Rows from block 5, named by matrix and row number. Rows with one number belong to one channel. Each number is 128 + 32 x the weight over its row's rms, rounded and kept within 0 to 255. All counts start at 0. After the name is the row's rms in percent of the matrix's.
# convs0: first 3x3 conv (model.enc.1.2.convs.0.weight, 96x96x3x3), inputs 0-19, a 3x3 kernel for each
# convs1: second 3x3 conv (model.enc.1.2.convs.1.weight, 96x96x3x3, transposed), outputs 0-19, a 3x3 kernel for each
convs0.2 075 [186 207 219 230 251 204 196 143 141 120 144 122 142 135 122 112 132 115  84  85  89 121  91  83 123 132 156 103 149 125 138 133 158 113 122 142  78 127 119 136 107 114 131 125  83 142 122 128 140 143 139 108 156 153 117  73 115 120 105 129 102 129 127 157 128 120 128 171 105 154  90  96 160 102 116 146 150 129 111 128 135 160 148 127 151 137 152 157 120 105 133 199 155 121 182 116 135 168 111 149 146 153 113 102 122 170 138 145 131 142 163  56 101 172  63  83 121 130 137 150  82 160 143 111 115 137  79 184 132 151 165 155 114 149 135 110  92 118 104 115 125 104  98 138  72 115  82 174 178 109 115 121 119 145  87  78  90 121 110 145 134 159 158 130 165 149 107 125 142 113 109 123  90 115 133  85  98 130 115 130]
convs1.2 075 [122  97 102 126 183 155  95 155 156 126 116 153 165 157 159 186 147 131  78  89 101 131 113  66 147 169 112 147 126 112 131 143 137 140 124 167 141 110 147 138 141 122 153 120 102 131 163 140 148 139 114 128 142 148 109  94 108 141  92 130 108 105 175 146 166 151 127 103  88 108  63  78 102 131 115 177 251 202 155 149 102 153 108 108 125 121 123 120 113 126 108  91 107  79  55  86  99 137 137 141 120 130 118  74  90 110  90  75 139 132 124 143 164 138 122 138 114 100 119 144 108 145 185  99 125 135 101 133 150 146 185 172 134 143  90 135 145 119 152 136 116 151 107  72  86 156 159 156 247 250 110 136 125  92 102  98 138 150  98 140 173 153 128 136 118 111 106 129 101 148 156 112 189 146 150 177 194 141 154 149]
convs0.3 106 [155 136 168 145 135 126 141 123  90 129 122  90  99  95 119 148 116 121 130 114 159 146 149 131 129 111 133 160 183 139  60 134 120 134 180 174  97 113 113  84  98  62  88  47 121  78  83 159 165 120  93 146 204 170  93  77 119 153 153 128  85 129 107 119 127 142 129 143  76 118 170 118 120 113 140 102 163 152 103 118 136 162 169 157 100 123 143 103 197 163 138  99 161  78 165 100 119  89 108 111  97  93 107 133 164 166 110 124 128 137 184 117  70  95 107  81 110 144 142 133  93 183 150  92 203 139 121 126 138 123 122 136  74 108 157 122 112 112 146 161  86 173 183 129 128 114 120  88  67 113  92  94  96  90 112 121  84 160  76 138 146 100 102 159 155 116 143 169 151 166 156 133 123 169 194 110 148 147 161 113]
convs1.3 099 [133 122 158  66  92 124 114 141  83  91  54  71  62 144 108  92 184 156 194 180 225 109 101  87  62  87 152 135 122 121 169 139 112 127 121  98 120  86 124 146 111  70 106 135  90 146 167 147  98  94 161 204 173 156 115  84  86 124 176 221 156 117 161 130 157 178 124 162 110 147 129 176 140 168 123 135 162 136 135 184 129 104 144 111  78 122  94 107 108 137 135 196  93 206 172 109  74 113 102  90 176 163  98 156 152 114 147 100 139 111 143 124  74 158 137  67  90 121 145  91 102 118  57 164 212 144 108 129 132 148 197 155 169 157 160 109 126 102 162 139  61 100 126 118 102 104  93 133 123 157 120 110 184  86 120 143  90 142 136 119 158 146 136  91  92 130  57  73 139 102 166 123 173 155  99 120 144 167 120  70]
convs0.4 101 [127 104 122 141 101  99 131 132 108  73 123  94 117 113 114 163 177 179 109 130 135 145  83 170  98 150 110 107 227 150  60 152  62 131 141 110 132 177 121 108 146 150  76 164 111 111 110 105  89 102 102 114  75 124 123  77 127 143  90 151 107 133 137 101  85 101 130 151 142 179 182 141 152 129 132 127 137 100 135 147 138  98 154 142  95 128 107 144 161 127 118 190 144 127 169  65 154 123 144 114  89 138 123  76 112 116  76  95 116 146  98 229 114 114 116 109 156 157 186 171 119 164 116 106 187 137 156 145  96 120 148 126 157 121 132 116 109  82 183 163 119 139  75 169 140 122 109 151 128 116 124 115  93 127 149 189  53  99  95 111 123  88 154 182 128 175 157 140 144 176 145 114 157 103 116 140 108  94 150 135]
convs1.4 109 [184 132 159 100  89 102 141 126 137 136 134 136 113 115 140 150 162 131 163  86 146  82 106 146 119 132 133 108 141 130 155 196 185  87  70 123 148 103 117 126 124 130 188 146 175 166  53 132  91  99 144 142 115 126  79 109 121 125 154 148 168 149 183  99  80  82 169 141 131 175 120 127 114  58  82 154  86  92 113 127 120 160 163 155 154 130  86 183 169 143  96 154  45 131 180 118 140 161  89 132 112 182  72  73 170  96 178 192 180 125 118 157 182 137 162 158 120 119 120 162  82 108 139 132 179 162 157 156 134 149 176 129  96 126 131 128 118 141 102  91 130 107 183 163 173 139 139 138 128 105 111  65  87 122  85 138 120 130 150  78 107 108  98 117 103 141 163 111 159 141 123 113 179 130 134 138 144  90  91 125]
convs0.5 104 [169 117  98 125 107 126  94 113 137 123 182 153 140 127 126 113 102  78 156 176 112 169 133  72  83  88  30  89 116 148 123 157 163 139 131 124 129 192 188  72 168 207 110 177 163 113  99  94 125 113 116 141 102 153  54  86  84  96  88 111 100 170 130 142  66  74 124  80 134  83 100  95 201 147 130 140 120 121 128 144 124 157 141 114 102 132 105 140  88  90 151 138  69 126 102 107 138 122  84 164 144 123 142 153 151 181 188 158 136  98 115 180 162 156 143 137  77 145 127  82 152 105 149 139 128 120 169 131 129 120 103 104 119 146 122 149 105 108 129 151 162 127  65 123 137 139 108 140  98 142 120 114 113 183  91 107 130 145 117  54 173 153 132  79 146 135 143 107 149  62 124 122 160 109 133 135 236  91 104 174]
convs1.5 086 [ 84 127 138 170 144 169 158 107  86 106 170 107 147 170  89 105  75  81 140 116 145 200 150  68 178 178 118 133 142  91 123 102  89 118 104 146 113 143 101 140 173 101 121 120 129 180  79 129 155 168 132  79 133 143 120 133 162 102 131  96 158 127 121 118 162 177 103 113  96 151 111 144 155 168 179 157  85 118 140 127 107 103 112 114 122 105 151  89 128 145 115 144 165 136 127 110 128 108 141 175 166 138 114 159 173 119 116 135 136 132  86 125 132 142 189 126  95 122 114 105 142 147  88 117 139  98  80 104 142 107  91 122 137 135 123 171 172 146 114 166 149 135 162 110 181 153  95 137 119  81 162 101 107 130 135 194 148 104 144 186 125  94 149 128 136 127 150 143 108  95  79  95  91 151 102  60 150 118  89 121]
convs0.6 072 [152 199 176 155 241 234 148 190 242 132 148 102 133 147 115 136 126 104 109 114 126 160 168 137 170 170 169  94 104  96 104  76 122 120 109 128 126  95 113 112 105 144  99 127 110 111 117 116 154 154 125 167 141 121 130  86  96 137  95  81  90 144 104 138 168 158 158 177 160 143 140 135 132 162  96 138 189 153 159 143 133 156 169 114 165 145 102 143 138 130 133 124 175  99 148 141  97 115 167 139 148 144 147 153 147 131 170 165 126  88 115 117  68 108 100 150 117  77 152 107  89  99 165 104  98 114 124 126  89  95 153 134 104 155 143 113 132 154  85  87 129 113  95  83 130 130 113 129 144 135  98 150 145 183 110 125 135  98  96 128 130 111 105 118 161 137 139 177 134 127 175 135  82 143 123  89  87 175 113  93]
convs1.6 084 [107 134  79 120 199 120  77 189 149 164 122 157 175 132 153 203 162 167 116  66 122 152  76  93 153 122  88 135 133 110 138 196 126 146 170 148 139 125 132 146 114 121 152 105 116 154 141 127 127 127 136 117 154 162 116 107 145  95 110 151 108 112 163 106 140 115  60  66  76  80  79 110 171 162 114 217 177 107 169 145 100 107 116 144 104 115 118 115 135 143  81 135 127  81 113 141 145 145 137  95 101 132  97  66 101 107  85 129 148 111 124 165 182 127 167 155 128 126 185 147 112 196 184 126 149 168 132 173 108 153 190 171 161 142 109 157 109 101 145  90  79 156 100 103 162 221 182 128 255 211  87 161 131 113 107  93 158 145 104 123 177 140 122 128 109 111 149 111 164 141 116 173 190 128 144 205 157 131 213 153]
convs0.7 104 [139 114 150 126 136 128 135 136 128  99 100 127 157 101 102 105 130 155 125 107 172  80 134 147  70 127 143  89 125 110  83 145 127  98 158 110 182 103 164 159 114 145 142  76 156 106 114  38 149  32  87 147  86  77 127 125 112 164  98 112  83 184 142 101 145 141 106  83 143 129 169 100 130 144 151 119 197 158 141 149 157 128 132 115 104 116 193  98 125  64 142 181 132 185 170 129 125 147 122 164 137 112 170 125 115 111 158 161 120 147 101 158 109 217  84  93 190 118 119 150 132 128 194 152 111 129 103 135  48 111  92  76 146 135  99 121 107 147 209 140 199 161 189 158 132 136 132 152 137  87 136 155 146 152 143 170 134  90  80 108  73 120 166 154  70  75  95  96 114 145  96  88 157 176 141 186 118 107  88 184]
convs1.7 096 [184 124 123 152 125  86 125  61  90 114 105 176  74 114 174 118 119 140 181 147 136 133 141 110 104  77  85 146 138 148 133 151 154 100  97 124 169 145 100 137 121  70 136 100  73 158 111 106 120 114 145 141 140 152  60 152 165  84 140  49 145 154  92 153 121 141 148 160 155 128  98 110  84 133 117  73 109  92 113 132  96 123 154 145 100 142 152  68 134 108 180 106 136 114  91  87 200  92  66 159 110 137 136  54 125 168 105 135 108 111  98  91  99 128 153 139 135 139 165 101 117  99 145 115 134 154 151 103 147 142 101  91 167 136 114  91 131 147  30 147 198  87 131 159 107 131  98 118  91 100  98 108  99 151  90  98 118 158 112 116 105  53  99  87  46 106 169 170 112  72 143  98 131 137 147 112 103 112 171 153]
convs0.8 081 [127 191 173 150 233 137 102 185 155 119  85  96 135 130 118 130 167 138 105 109 126 133 156 104 127 132 161  94 140 117 199 170 210 128 117  66  75 105 150 102 119 136 149  86 143 135 181 150 152 137 117 138 107 104 134 114 166  83 142 130 159 154 148  97 142 141 166 197 138 164 121 175 161 156 154 107 177 171 138 105 143 220 150 136 113  96  75 145 124 130 109 168 121 164 168 124 126 157 139 160 102 132 165 137 109 108  71 166 120 102 117 120 119 110 115  90 112 137 157  90 138 129 136 145  75 114  98 159  85 122 155 132  94 158 165 140 122 132 104  50 115 208 139 146 130 166  95 156 187 141 121  99  71 114 142  97 130 149 130 126 130 136 144 143 113 164 143 169  96 123 121  93  60  94 124 118 109 136 118  70]
convs1.8 081 [111  71 105  92 184 154  37 173 169 124 137 138 160 118 147 138 126 144  87  99 150 144  81  85 181 167 158 141  87 100 121 163 148 119 165 161 156 155 125 164 146 115 175 112 121 134  97 129 136 139 127 119  85 108 153 147 156  79  74 107 109 105 169 169 173 133  98  93 100  93  78  81 117 156 123 162 219 151 135 167  84 126  93 124 133 119 122 126 122 110 112 154 143 106  85  88 129 124 130 136 162 168 127 106 121 165  93 137 107  85 109 130  92 106 112 110 103 137 186 135 113 175 213 122 142 131 120 189 114 177 202 129 173 204 146 195 141 151 141 118 114 102  80 101 104 190 131 125 210 209 114 134 134  99 119 109 160 135 117 108 148 142 163 138 150 135 167 165 142 141 153 121 179 124 117 149 125 136 174 109]
convs0.9 103 [155 166 103 136 111  97 138  97 125 120 157  90  97 157  51 111 142 118 165 128 145 139  73 134 170 129  94  96 159 130 152 180  20 122 186  82 156 111 100 118 161 136 101 130 131 166 206 195 136 122 161 131 123 139 137 146 136 147  87 121 148 123 123 161 132 119 103  52 102 115 111 104  82 165 160 110 152 171 162 150 173 156 137 110 107  72  87 129  91 117 110 154 123 117  91 106 146 150 142 135 101  82 133 144 137 116 132 129 160 162  83  90 131 118 152  95 131 111 207 148 108 169 138 120 127 163 128  96  76 145 134 131 141 169 110 101 126 141  61  92 133 126 146 123 108 117  98  91 120 133 151 157 124 161 106 169 123  98 163 103  87 109  75 133 149 111 148 109 143 169 123 132 194 147 142 192  62 149 201 132]
convs1.9 100 [107 133 123  88  80 133 121 109 140 128 101 128  67  82 113 155 125 137 109  65 171 146 130 101 169 163 114 143 153 134 119 105 118 115  60 117 164 161 134 138 113 100 204 151 102 142 119 156 106  89 112 103 182 165 100  62  96 150  90  63 168 108  90 132 137 136 114 111 145 146 115 140  95  57  78  96  69  93 175 100 106 138 192  94 163 190 124 165 154 125  95 147 122 134 147 115 170 154 108  87 186 164 114  90 151 143 104 164 130 109 128 134 106 139 102 146 109 107 148 110 159 215 180 134 219 180 114 113  69 112 150 144 145 146 110  98 113  93 129 186 136 106 136 158 141  91 105 118 133 100 182 166 111 120  92 150 106 129 148  86 113  98 154 158 192 128 118 138 158  88 179 138 143  72 157 142 128 123 160 149]
convs0.10 104 [141  94 132 142 122 114 135 134 131  90 135 130 163 208 103 153 103 103 138 117  95 157 105 120 140 110 167  97 139 148  80 157 129 137 139 112 147 116  90  83 136 144 149 129 143 128 142 161 167 166  53 166  58  90 179 120 200 173  83 147 103 140 118 133  99  87 126  95  60 161  92  92 107 122 140  52 112 131 122 120 135 147  99 120 133  69  95 104  73  94  93 203 155 156 119 122 144  83 131 107  83 112 164 136 109 239 140  84 201 122 106 155 134 138 167 113 147 113 123 200 113 120 190 112 152 178 118  96 165 129 122 130 131 106 106 134 177 167  67  80 110 111 169 142 129 155 147 117 115 109 113 155 101 118  96  87  78 197 100  97 102 135 154 110  96  98  92 111 156 116 161 125 165 151 112 128 182 144 114 178]
convs1.10 103 [120  79 117 145 135 110 127 120 100 107 151 168 159 200 123  71 115 127 151 116 162 147 110  90 163 122 165 120  97 114 132 138 141 110 122 152 112  88 137 109 129 130 122  98 115 106  99  76 143 145 130 199 147 124 109 164 181  91 134  73 120 168 140  97 105 122 127 138 154 136 175 158 167 131 118 102  82 137  78  99 137 108 119 117 115 162 117  93 186  69 125 135 140 215 204 150 158 155  53 150 115  98 156 130 103 201 127 153 111 107 119  99 126 121 110 119 116 150 131 157  58 110  58  97 118  73  68 123 138 102 150 164 175 170 132 205 111 150 102 139 138 129 129 125 136 151 134 156 150 147 161 168 126 120 138 173  82 121 154 111  99 111 195  99 157 120 105 132  47  76 105 126 141  93 101 188 133 113 124  98]
convs0.11 104 [147 126 121 172 161 110 142 139 120 109 120 118  99  72 174  96  93 104  75  75 100 122 118 117 117 144  99 143 153 180 145 136 115 129 144 141 134 110  91 108  65 144  91 126 137  93 150 157 129 152 112 154  97 119 131  89 128 163 105  71 122 138  98 152 122 176 118 180 137 100 109  92 138  99  75 105 117 127  95  70 116 118 112 152 111 126  72 116 146 106 157 128  54 154  95 112 117  95 190 147 112 143 116 135 171 119 170 160 107 128  87  99 109 159 139 163 135 112  79 137  85 178 143  78 118 150  97 110 109 122 136 122 134 135 103  81  84 101 126  93  84 145 129 102 106  70  93 113 122 114 121 135 140 115 156 109 113  71 137 145 126 125 116 136  85 119 120 136 162 150 120 127 109 132 106 102 115 141 142 115]
convs1.11 099 [141 209 158 139 103 108 109  92 103 156 186 201 160 134 124 164 157 107 157 191 107 164 187 116 160 185 107  97  91 133  88 146 111 103  95 101 111 156 156 177 106 151  64  48  74 163 171 109 145 115 126 131 176 182 132 175 131  84  90  78 132 141 127 126 120 116  80 137 186 111 114 115  96 127 123 168 148 134 104 109 117 158 132 103 108 121 160  91  97 192 146 169 111 174 137 131 144 156 167 160 118 147 186 175 105 171 133 157 164 200  98 134 160  99 119  93 133 115 165 212 150 144 184 129 118  71 126 100 130 148 157 163 154 127 166 190 154 149 196 124 139 146 153 141 149 118 139 171 123 137 136 154 159 156 164 133 125 176 161  78 183 151 221 213 159 245 153 170 177 128 107  82 124 104 117 135 178 117  90  80]
convs0.12 099 [107  92 134 122 111 120 137 112 118  68 137 107  37 141 153 160 153 167 121 127 116 138 130 115 213 152 127 113 145 161  85 143 150 103 130 104  97  85  65 118 120 114 133  76  89  88 125 117  86 100  95 202 132  27 132 108 225 138  90 135 119 150 145 118 111 216  58  94 106 148 168  77 123  76 130 116 114 132 114 127 112 154 123  89 167  92 110 183 135 102  93 115 164  74  98 137 104 182 154 171 116 196 136 158 151 112 126 140 164 186 160 175 152  76 157 224 140 171 180 189 162 187 159 191 134 149 156 137 126 102  96 104 146  94 127  83  91 112 115  85 100 129 165 144 162 103 116 147 149 152 122 103 128 127 156 113 115 125 123  96 103 119 121 106 111 123 135 112  89  58  96 123 120 127 142 140 154 128  77 125]
convs1.12 100 [114 148 150 111 174 164 153 166 154 119 152 156 106 105 142 167 112 160 168 126  69 108 126 104  90  74 130 119 118 110 105  90 111 118 119 123 170 154 132 145 176 138 152 150 106 188 166  31 107 107  92 120 191 161 171  63  87 157 153 161 119 103 144  62  70 150 121 138 213 137 132 146 148 186 131 123 137  94 179 119 112 124 127 117 143 138 107 136 169 117 147 116  80 128  65 103 110  91 163 129 100 133 155  99 112 130 104 138  98 116  89 118 135  70 161 173 134  97 111 102 134 138 133  79 120  91 169 180 169 135 174 127 137  91  81 133  68 121 162 150 112 194 153 145 134 180 218 103 159 152 128 144 144 102  63  87 147 101  78  91 122 115 140 153 133 145 116  72 121 167 126 164 174 144 158 123 114 142 107 138]
convs0.13 104 [139 144 153 151 128 131 120 129 155 110 121 154 106 129 140 130 146 131 124  96 102  57  99 141 109 135 152 229 201 255 171 115 195 116 100 157  82 149 171 145 134 139 108 135 170 126 200 133 168 117  87 116 102  44 144 131 101 179 119  84  75 122 117 227 146 101 153 164 114 118 133 101 134 123 114 147 130 106 110 105 117 103 127 100  84  91  83  97 133 129 118  75 101 179 176 185 137 107 152 171 142 144 124 187 146 159  98 113 124  60 125  93 138 107  72 162 164  96 111 147 151 142 129 139  64 127  69 100 115 109 105 125 109 146 114  88 100 136  75 103 134 132 118 151 113 154 159 102  94 163 111 103  87 156 127  93  89 143 132  85 167 141 131 108 127 111 145 101 156 133  99 181 112  94 166 199 164 146 113 134]
convs1.13 117 [183 142 146  67 124 120  88 137 132 120 139 180  65 102 120  73 105 151 135 119 138 143 139 168 165 155 167 159 160  73 135 171 108 112  89  69 141 131  96 165 127  74 173 121 110 131  89 138 138 145 128 141 109 107  99  84 123 160  79 163  89 129 113  91  70  83  83 111  91  79  69 105 162  80 122 193 177 133 168 165 169 114 146 156 128 156 103 140 158 149 114 134 109 147 124 148 196 152 153  95 169 129  91 184 106 139 201  94 127 141 168  69 181 125 105 152 117 137 140 125 124 154  86 109 177 171 120 165 106 154 147 127 134 151 133 129 141 139 144 174 155 140 160 149 119 157 130 131 180 194  80 115 170 135 168 166 148 151 171 102 115  69 207 118 168 132 114 164 139  83 189 116 162  90 177 128  92 176 137  47]
convs0.14 089 [112 130 144 117 201 190 141 185 108 137 124 174 162 140 138 171 171 110 146 147 139 110 100 132 118 108 130  97  64  71 174 135 155 141 140 121 139 163 151  84 143 146 127  71 140 119  90  85 148 157 140 151 152  80  74 114  69  86  98  83  77 106 106 147 166 110 163 183  94 194 166 113 132 166 170 136 197 184 129 166 184  91  73  96 177 145 116 113 105 125 180 134 186 123 155 145 160 115 126 117 120 100 191 155 170 146 179 186 161  99  92  59 106 119  95  69 182 135 161 119 125 135 100 100  78  85 162 183 136 147 103 144  87 159  82 120 120  98 134 106 114  96  96  97 137 123 113 166 142 149 138 154 142  94 136  92 107  88  76 102 110 100 112 150  91  93  79  78 137 104 155 164 143 134 142 152 167 135  99  89]
convs1.14 080 [157 100 101 102 182 141 103 168 183 102 128 141 122 141 137 138 151 167  93  95 110 127  86  56 140 107  74 104  69  70 123 160 111 116 180 157 111 141 155 106 164  83 128  89  95 106 113 116  88 101 128 131 133 128 144 121 110 127 118 145 125 111 139  96 115 108 128 134 113  96  56  84  75  96 127 112 184 188 124  86  99 114 115 121 113  89  85 118 155 147 114 138 138  76  77 110 105 136  84 135 161  94  99  86  89  89 103 110 106 129 115 131 133 133 123 112 146 115 145 153 120 173 137 138 125 116 148 147 138 134 153 131 195 121 132 182 138 113 248 169 141 157 114  93 116 144 111 141 184 134  83 110 101 134 127  64 109 111 110 100 118 141 106  72 107 144 125 141 143 185 164 150 183 160 130 166 131 120 173 124]
convs0.15 096 [ 93 131 121 142 195 159 145 170 134 136 108 131  81 115 143  94 110 124 140 147 180 137 103 137 130 145 171  97 101 132 103 111 176 119  95 120 161 151 114 186 214 147 153 115 127 134  94 128 153 173 153 127 157 203 145 160  99 137 160 122  96 124 142 120 151 121 203 198 164 129 158 154  91  74 143 108 139 155  99 123 137 163 186 188 154  92 131 119  87 106 136 152 108 156 109 101 121 103  93 108 115 113 119  93 124 114 118 144 160 127  84 115 191  81  86 142 122 133 145 117 147 144 167 121 136 139 163 158 196 132 150 134 124  67 132 144 157  70 154 159 165 137 132 163 131 139 125 114  96  94 124 118 121 173 158 181  31 114 225  60  61 164 131 182 159 121 150 132 145 132 105  95  93  88  96 119  93 166 148  96]
convs1.15 106 [181 182 127  91 134 153 120 126 172 123 139 148 187 200 191 192 162 119 176 151 108 193 169 119 155 117 132  95 136 174 147 159 170 143 177 173 129 109  97 161 123  56 115  58  48 125  81 111 102  79  78 131  94 121 134 133 129 109 177 158 104 137 132 117 158 121 130 145 121 129 169 133 139 140 131 179 155 158  66  96 114 155 126 130 123  99  59 122 107 112 108 116 130 158 105  95 111 134 154 135 121 100 164  93  97 137  99  88 154 174 156 131 197 191 188 174 147  94 101 137 127 117 114 108 124 110 110  77 113 136 119 134  87 127 110 144 181 109 123  96  84  63  82  94  86 109  99 153 153 160 118 103 144  82 116 164  92  68 144  98  82 159  90 124 122  82 146 178 124  99 175 213 205 139 159 255 184 128 151 128]
convs0.16 081 [ 83 131 179 140 209 248 161 234 202 131 119  88 169 147 204 123 136 140  96 102  92 134  88 132 115 127 108 170 132  99 111  64  95 186 154 143 118 152 142  69 108  84  92 131 125 130 183 140  86 134 122 139 183 151 126 156 103 112  90 117 141 129 145 103 116 175 120 132 107 181 229 212 169 146 117 125 172 177 159 133 151 176 121 101 107 124 130 176 159 115 108 143 131  97 122 187 118 113 137 151 126 141 102 169 118 100  90 113 149 150 144 124 125  92  80 110  95 161 185 116 132 143  75 193 139 123  75 144 118 114 145 132 151 186 159 131 175 100 143 120  80 130 143 143 127 109 137  99 107 184 107 143 104 177 138 110 148 138  99 133 115 127 135 151 127 169 139 147 115 107 129 136 148 132 167  95 115 139  96  82]
convs1.16 077 [ 83 141 124 113 204 156 139 178 125 142 154 153 155 139 142 141 116 115 137 119  91 150 157 115  85 103 100 184 156 118 155 207 157 141 175 145 138 150 142 150 109 104 179 122 137 151 126 125 114 110 148 109 124 161 145 117 178  71  92 190 130 113 130 110 135  94  74  45  46 146 117 128 173 255 199 187 186 138 173 136 147 101  94 135  98 123 157 120 144 148  90 117 121  78 114 149 129 174 151 130  83  80 111  78 130 137 102 184 130 141 144 138 185 143 116 126 124  76 134 204 100 159 168 138 128 159 139 181 164 162 139 153 154  90 109 150 160 108 133 117  94 149 129 151 160 253 181 135 194 149  87 142 127 123 139 130 138 179 159 108 124 106 149 132  88 155 155 115 168 175 116 112 171 139 110 146 141 112 145 105]
convs0.17 098 [114 109 118 101 149 178 127 128 122 159 139 120 108  93 139 101  98 110  84 172 120 111 118 140 147 154 109 135 184 165 158 154 236 157 198 217 126 109 134 141 102 122 136  80 151 117 122 106 141 131 179 147 204 158 107 185 160  92 145  61 113 168 145 111 185 140 112 157  88 104 150 112 103 126 146 144 121 160 172 123 144 111  93 120  74 160 161 121 162 114 124  74  83 101 100  74 134  98  91 169 142 174 179 219 139 147 113 128 189 137 135  84  84  77  89  87 110 126  82 134 117 100 117 161 104 129 117 213 203 140 190 158 155 172 101 130 104 111 169  72 150 148  96 164 150 174 153 137 202 155 126 164 118 136 164 137 145 130 158 115  80 103 146 230 169 165 174  97 113 165 127  87 121 125 116  54  66 169  47 109]
convs1.17 088 [ 39  88 137  75 177 110 120 230 109 151 133 131 195 144 126 154 139 163 147 145 136 109 112 124 139  85 137 150  93 125 153 155 132 139 127 130 111 144 158 122  87 115 160  64 131 142 157 102 143 125 116 113 168 119 108 135 141 151 124 168  84 140 133 107 162 164 108 106 118 128 132 141 130 125 117 164 177 122 137 174 134 152  88 139 155 127 152 116 185 105 104 109 127  98 115 151  91 117  83 129 165 147 165 117 144 119 145 128 128 131 173 116 169 133 156 189 109 136 143 117 206 147 115 182  81 129 150 197 166 114 134 130 115  88 141  97  82 103 187 150  74 138 130 103 110 139 126 113 162 139  41  82 123  90 132  69 118 146  85 125 145 109 114 141 158 158 130 138  58 126 131 138 131 134 121 119 149 166 133 114]
convs0.18 103 [134 152 180 141 149 148 142 138 149 102 145 106  98 142 154  90  86 171 136 114 109  91 128 129  81  96  88 126 128 150 115 104 140 172  61 144  86 107 136 105 155 142 192 135 127 153  71  63  55 100 104  47 185 129 121  83 101 100 104  85 137 102 116 121  50  49 120  76 111 147 127 128 142 143 123 102 131 119 136 151 125 152 109 132 146 148  95 109 125  60  91 133 111 142 150 149 107 116 142 113 177 185  94 162  99 136 121 123 123 102 126 111 154 110  66 121 144 205 216 123 159 122 138 184 175  98 119 125 140 112  99 151 114 149 161 105 140 147 142 131 107 162 168 145 139 109 124 114  98 142 107 157 164 147  70  69  76  73  65 111 132  91 122  70 108 109 134 121  99  94  76 139 153 196 171 153 137 169 199 144]
convs1.18 084 [143 145 142 169 156 117 184 134 112  90  90  88 142 180 118 129 179 113  80  69 106  83 107 138 151 112  98 175 143  81 152 138  51 129  74  82 105 119 125 172 177 215 158 135 176 115 149 114 157 172 101 108 129 131 172 159 148  63 119  91  90 145 105 132 152 161 135 122 147 154 141 134 184 118 158 135 130 118 104  67 143 125 139  79 129 161 125 130  73  95 119 151 133 100 125  70 198 102 191  93 100 149  75 154 135 140 162 118 145 176 170  72 174 118 116 127 115 144 123 101 151 117  98 128  97  94 104 135  90 151 135  88 128 129 146 126  76 122  89  88  81 142 136  99 119 108 129 128 102  62 150 142 121 106 175  92 132 144 116 162 121 109  86  45  80 151  88  83 128 188  50 120 117  98  93  59 115 153 101 134]
convs0.19 083 [113 124 135 120 208 203 181 184 155 150 148 157  68  86 128 100  91 105  70 125 130  76 103  87 113  98 114 173 136 174 149  99 122 166 130 171 131 109 152  90 120  92 130  74  63 131 152  72 145  94 122 114  92  97  85 114 114 144 113 214 146 120 128 170  69 137 124 131 188  63  82 129 126 130 116 138 145 125 129 103 131 105 104 109 127 141 146 127 121 120 120 121 164 116 130 158 130 176 178 134 109  87 137 123 110 136 150 111  93  99 150 108  84  91  78 122 164  99  87 170 150 144 192 146  90 132 136 137 135 140 135 136 110 136 140 142 172 101 151 123 118 103 139  79 120 129 116 126 145 180 123 183 142 104 126 105  80 110 116 126 112  69 139 152 132 143 124 112 133 117  90 121 117 103 162  60 109 135  80 118]
convs1.19 079 [110 131 136  57 172 212 106 140 160 202 152 111 160 180 171 140 139 147  91 125  95 118 162 106  59 143  98 119 164 118  94 194 194 105 132 133 145 155  94 164 143 124 175 139 151 128 104 135 119 113 147 115 101 132 157  73 100 125 122 146 126 114 135 149 138 128 123  68  84 162 164 141 141 192 139 140 205  96 119 140 133 160  89 113  90 119 106 164 174 154 126  81 138 108 102 142 104 165 115 139  48 118 167  77  82 138 119 132 141 164 156 164 180 179 109 107 149  89 111 170  88 145 168 126 129 121 147 153  98 180 138 131 205 137 111  88 141 119 151 135 149 196 170 124  98 184 161 116 199 208 100 120 119 112 142 131  94 156 158  82 105 172 137 119 112 115 122  98 134 142 119 112 158 115 109 135 136 125 126 114]
convs0.20 105 [ 90  94 131 142 119 128 163 156 133 155 136 129 170 121 100 113 154 175 123 127 131 139 150 100  93 100 166 154 101 117  75 103 125 161  80  95 139 154 108 197 156  86 176 134 155 164 141 106 165 174 123  76 138 157 132 183 134 134  55  76 126 124 161 146 173 110 118 118 141  99 148 131 167 126 111 141 133 159 164 164 113 117 110 132 132 110 124 110  68 132 175 155 138 132 138 136 161 139 147  80 184 159 102 164  99 141 152  67 147 150 108 176  70  94 156 166 207 167 126 172 154 161 123 136  91 102 131 133 106 133 106  97 129 116  95 144 117  96 112 144 105 121 109  81 117 120 139 120 174 104 132  92 135  76 128 125 153 177 178 167 130 184 116 112  90 171  78 136 114  88 118 113 105 114  89  29  97 141 104 100]
convs1.20 098 [145 142  81 246 123 109 128 134 124 104 183 154 139 123  77 159 182 138  67  91  57 110 101 119 131 168 159 118 108  95 142 102 135 134 126  65  83  77 115  74 133 154 132 109  99 128 161 146 114 160 204 182 109 146 101 166  95 141 169 132  94  90 125 183 103 150 180 176 111 100 103 111 128 108 180  93 101 139  82 107 118  99 114 133 132 156 163 137 106  94 118 119 156 139 187 172 149 154 131 118 139 160 120 151 157  76  85 110  97  59  69  85  82 151 152 103 155 124 151 178 133 155 174 111  82  88 105 123 131 150 161  81 143 121 126 158 196 126 195 122  92 139  98  77 117 114 107 171 132 135 247 163 150 165  67  64 132 129 140 129 152 142 146 127 143  73 111 169 136 108 119  90 139 133 123 180 132 137 117 104]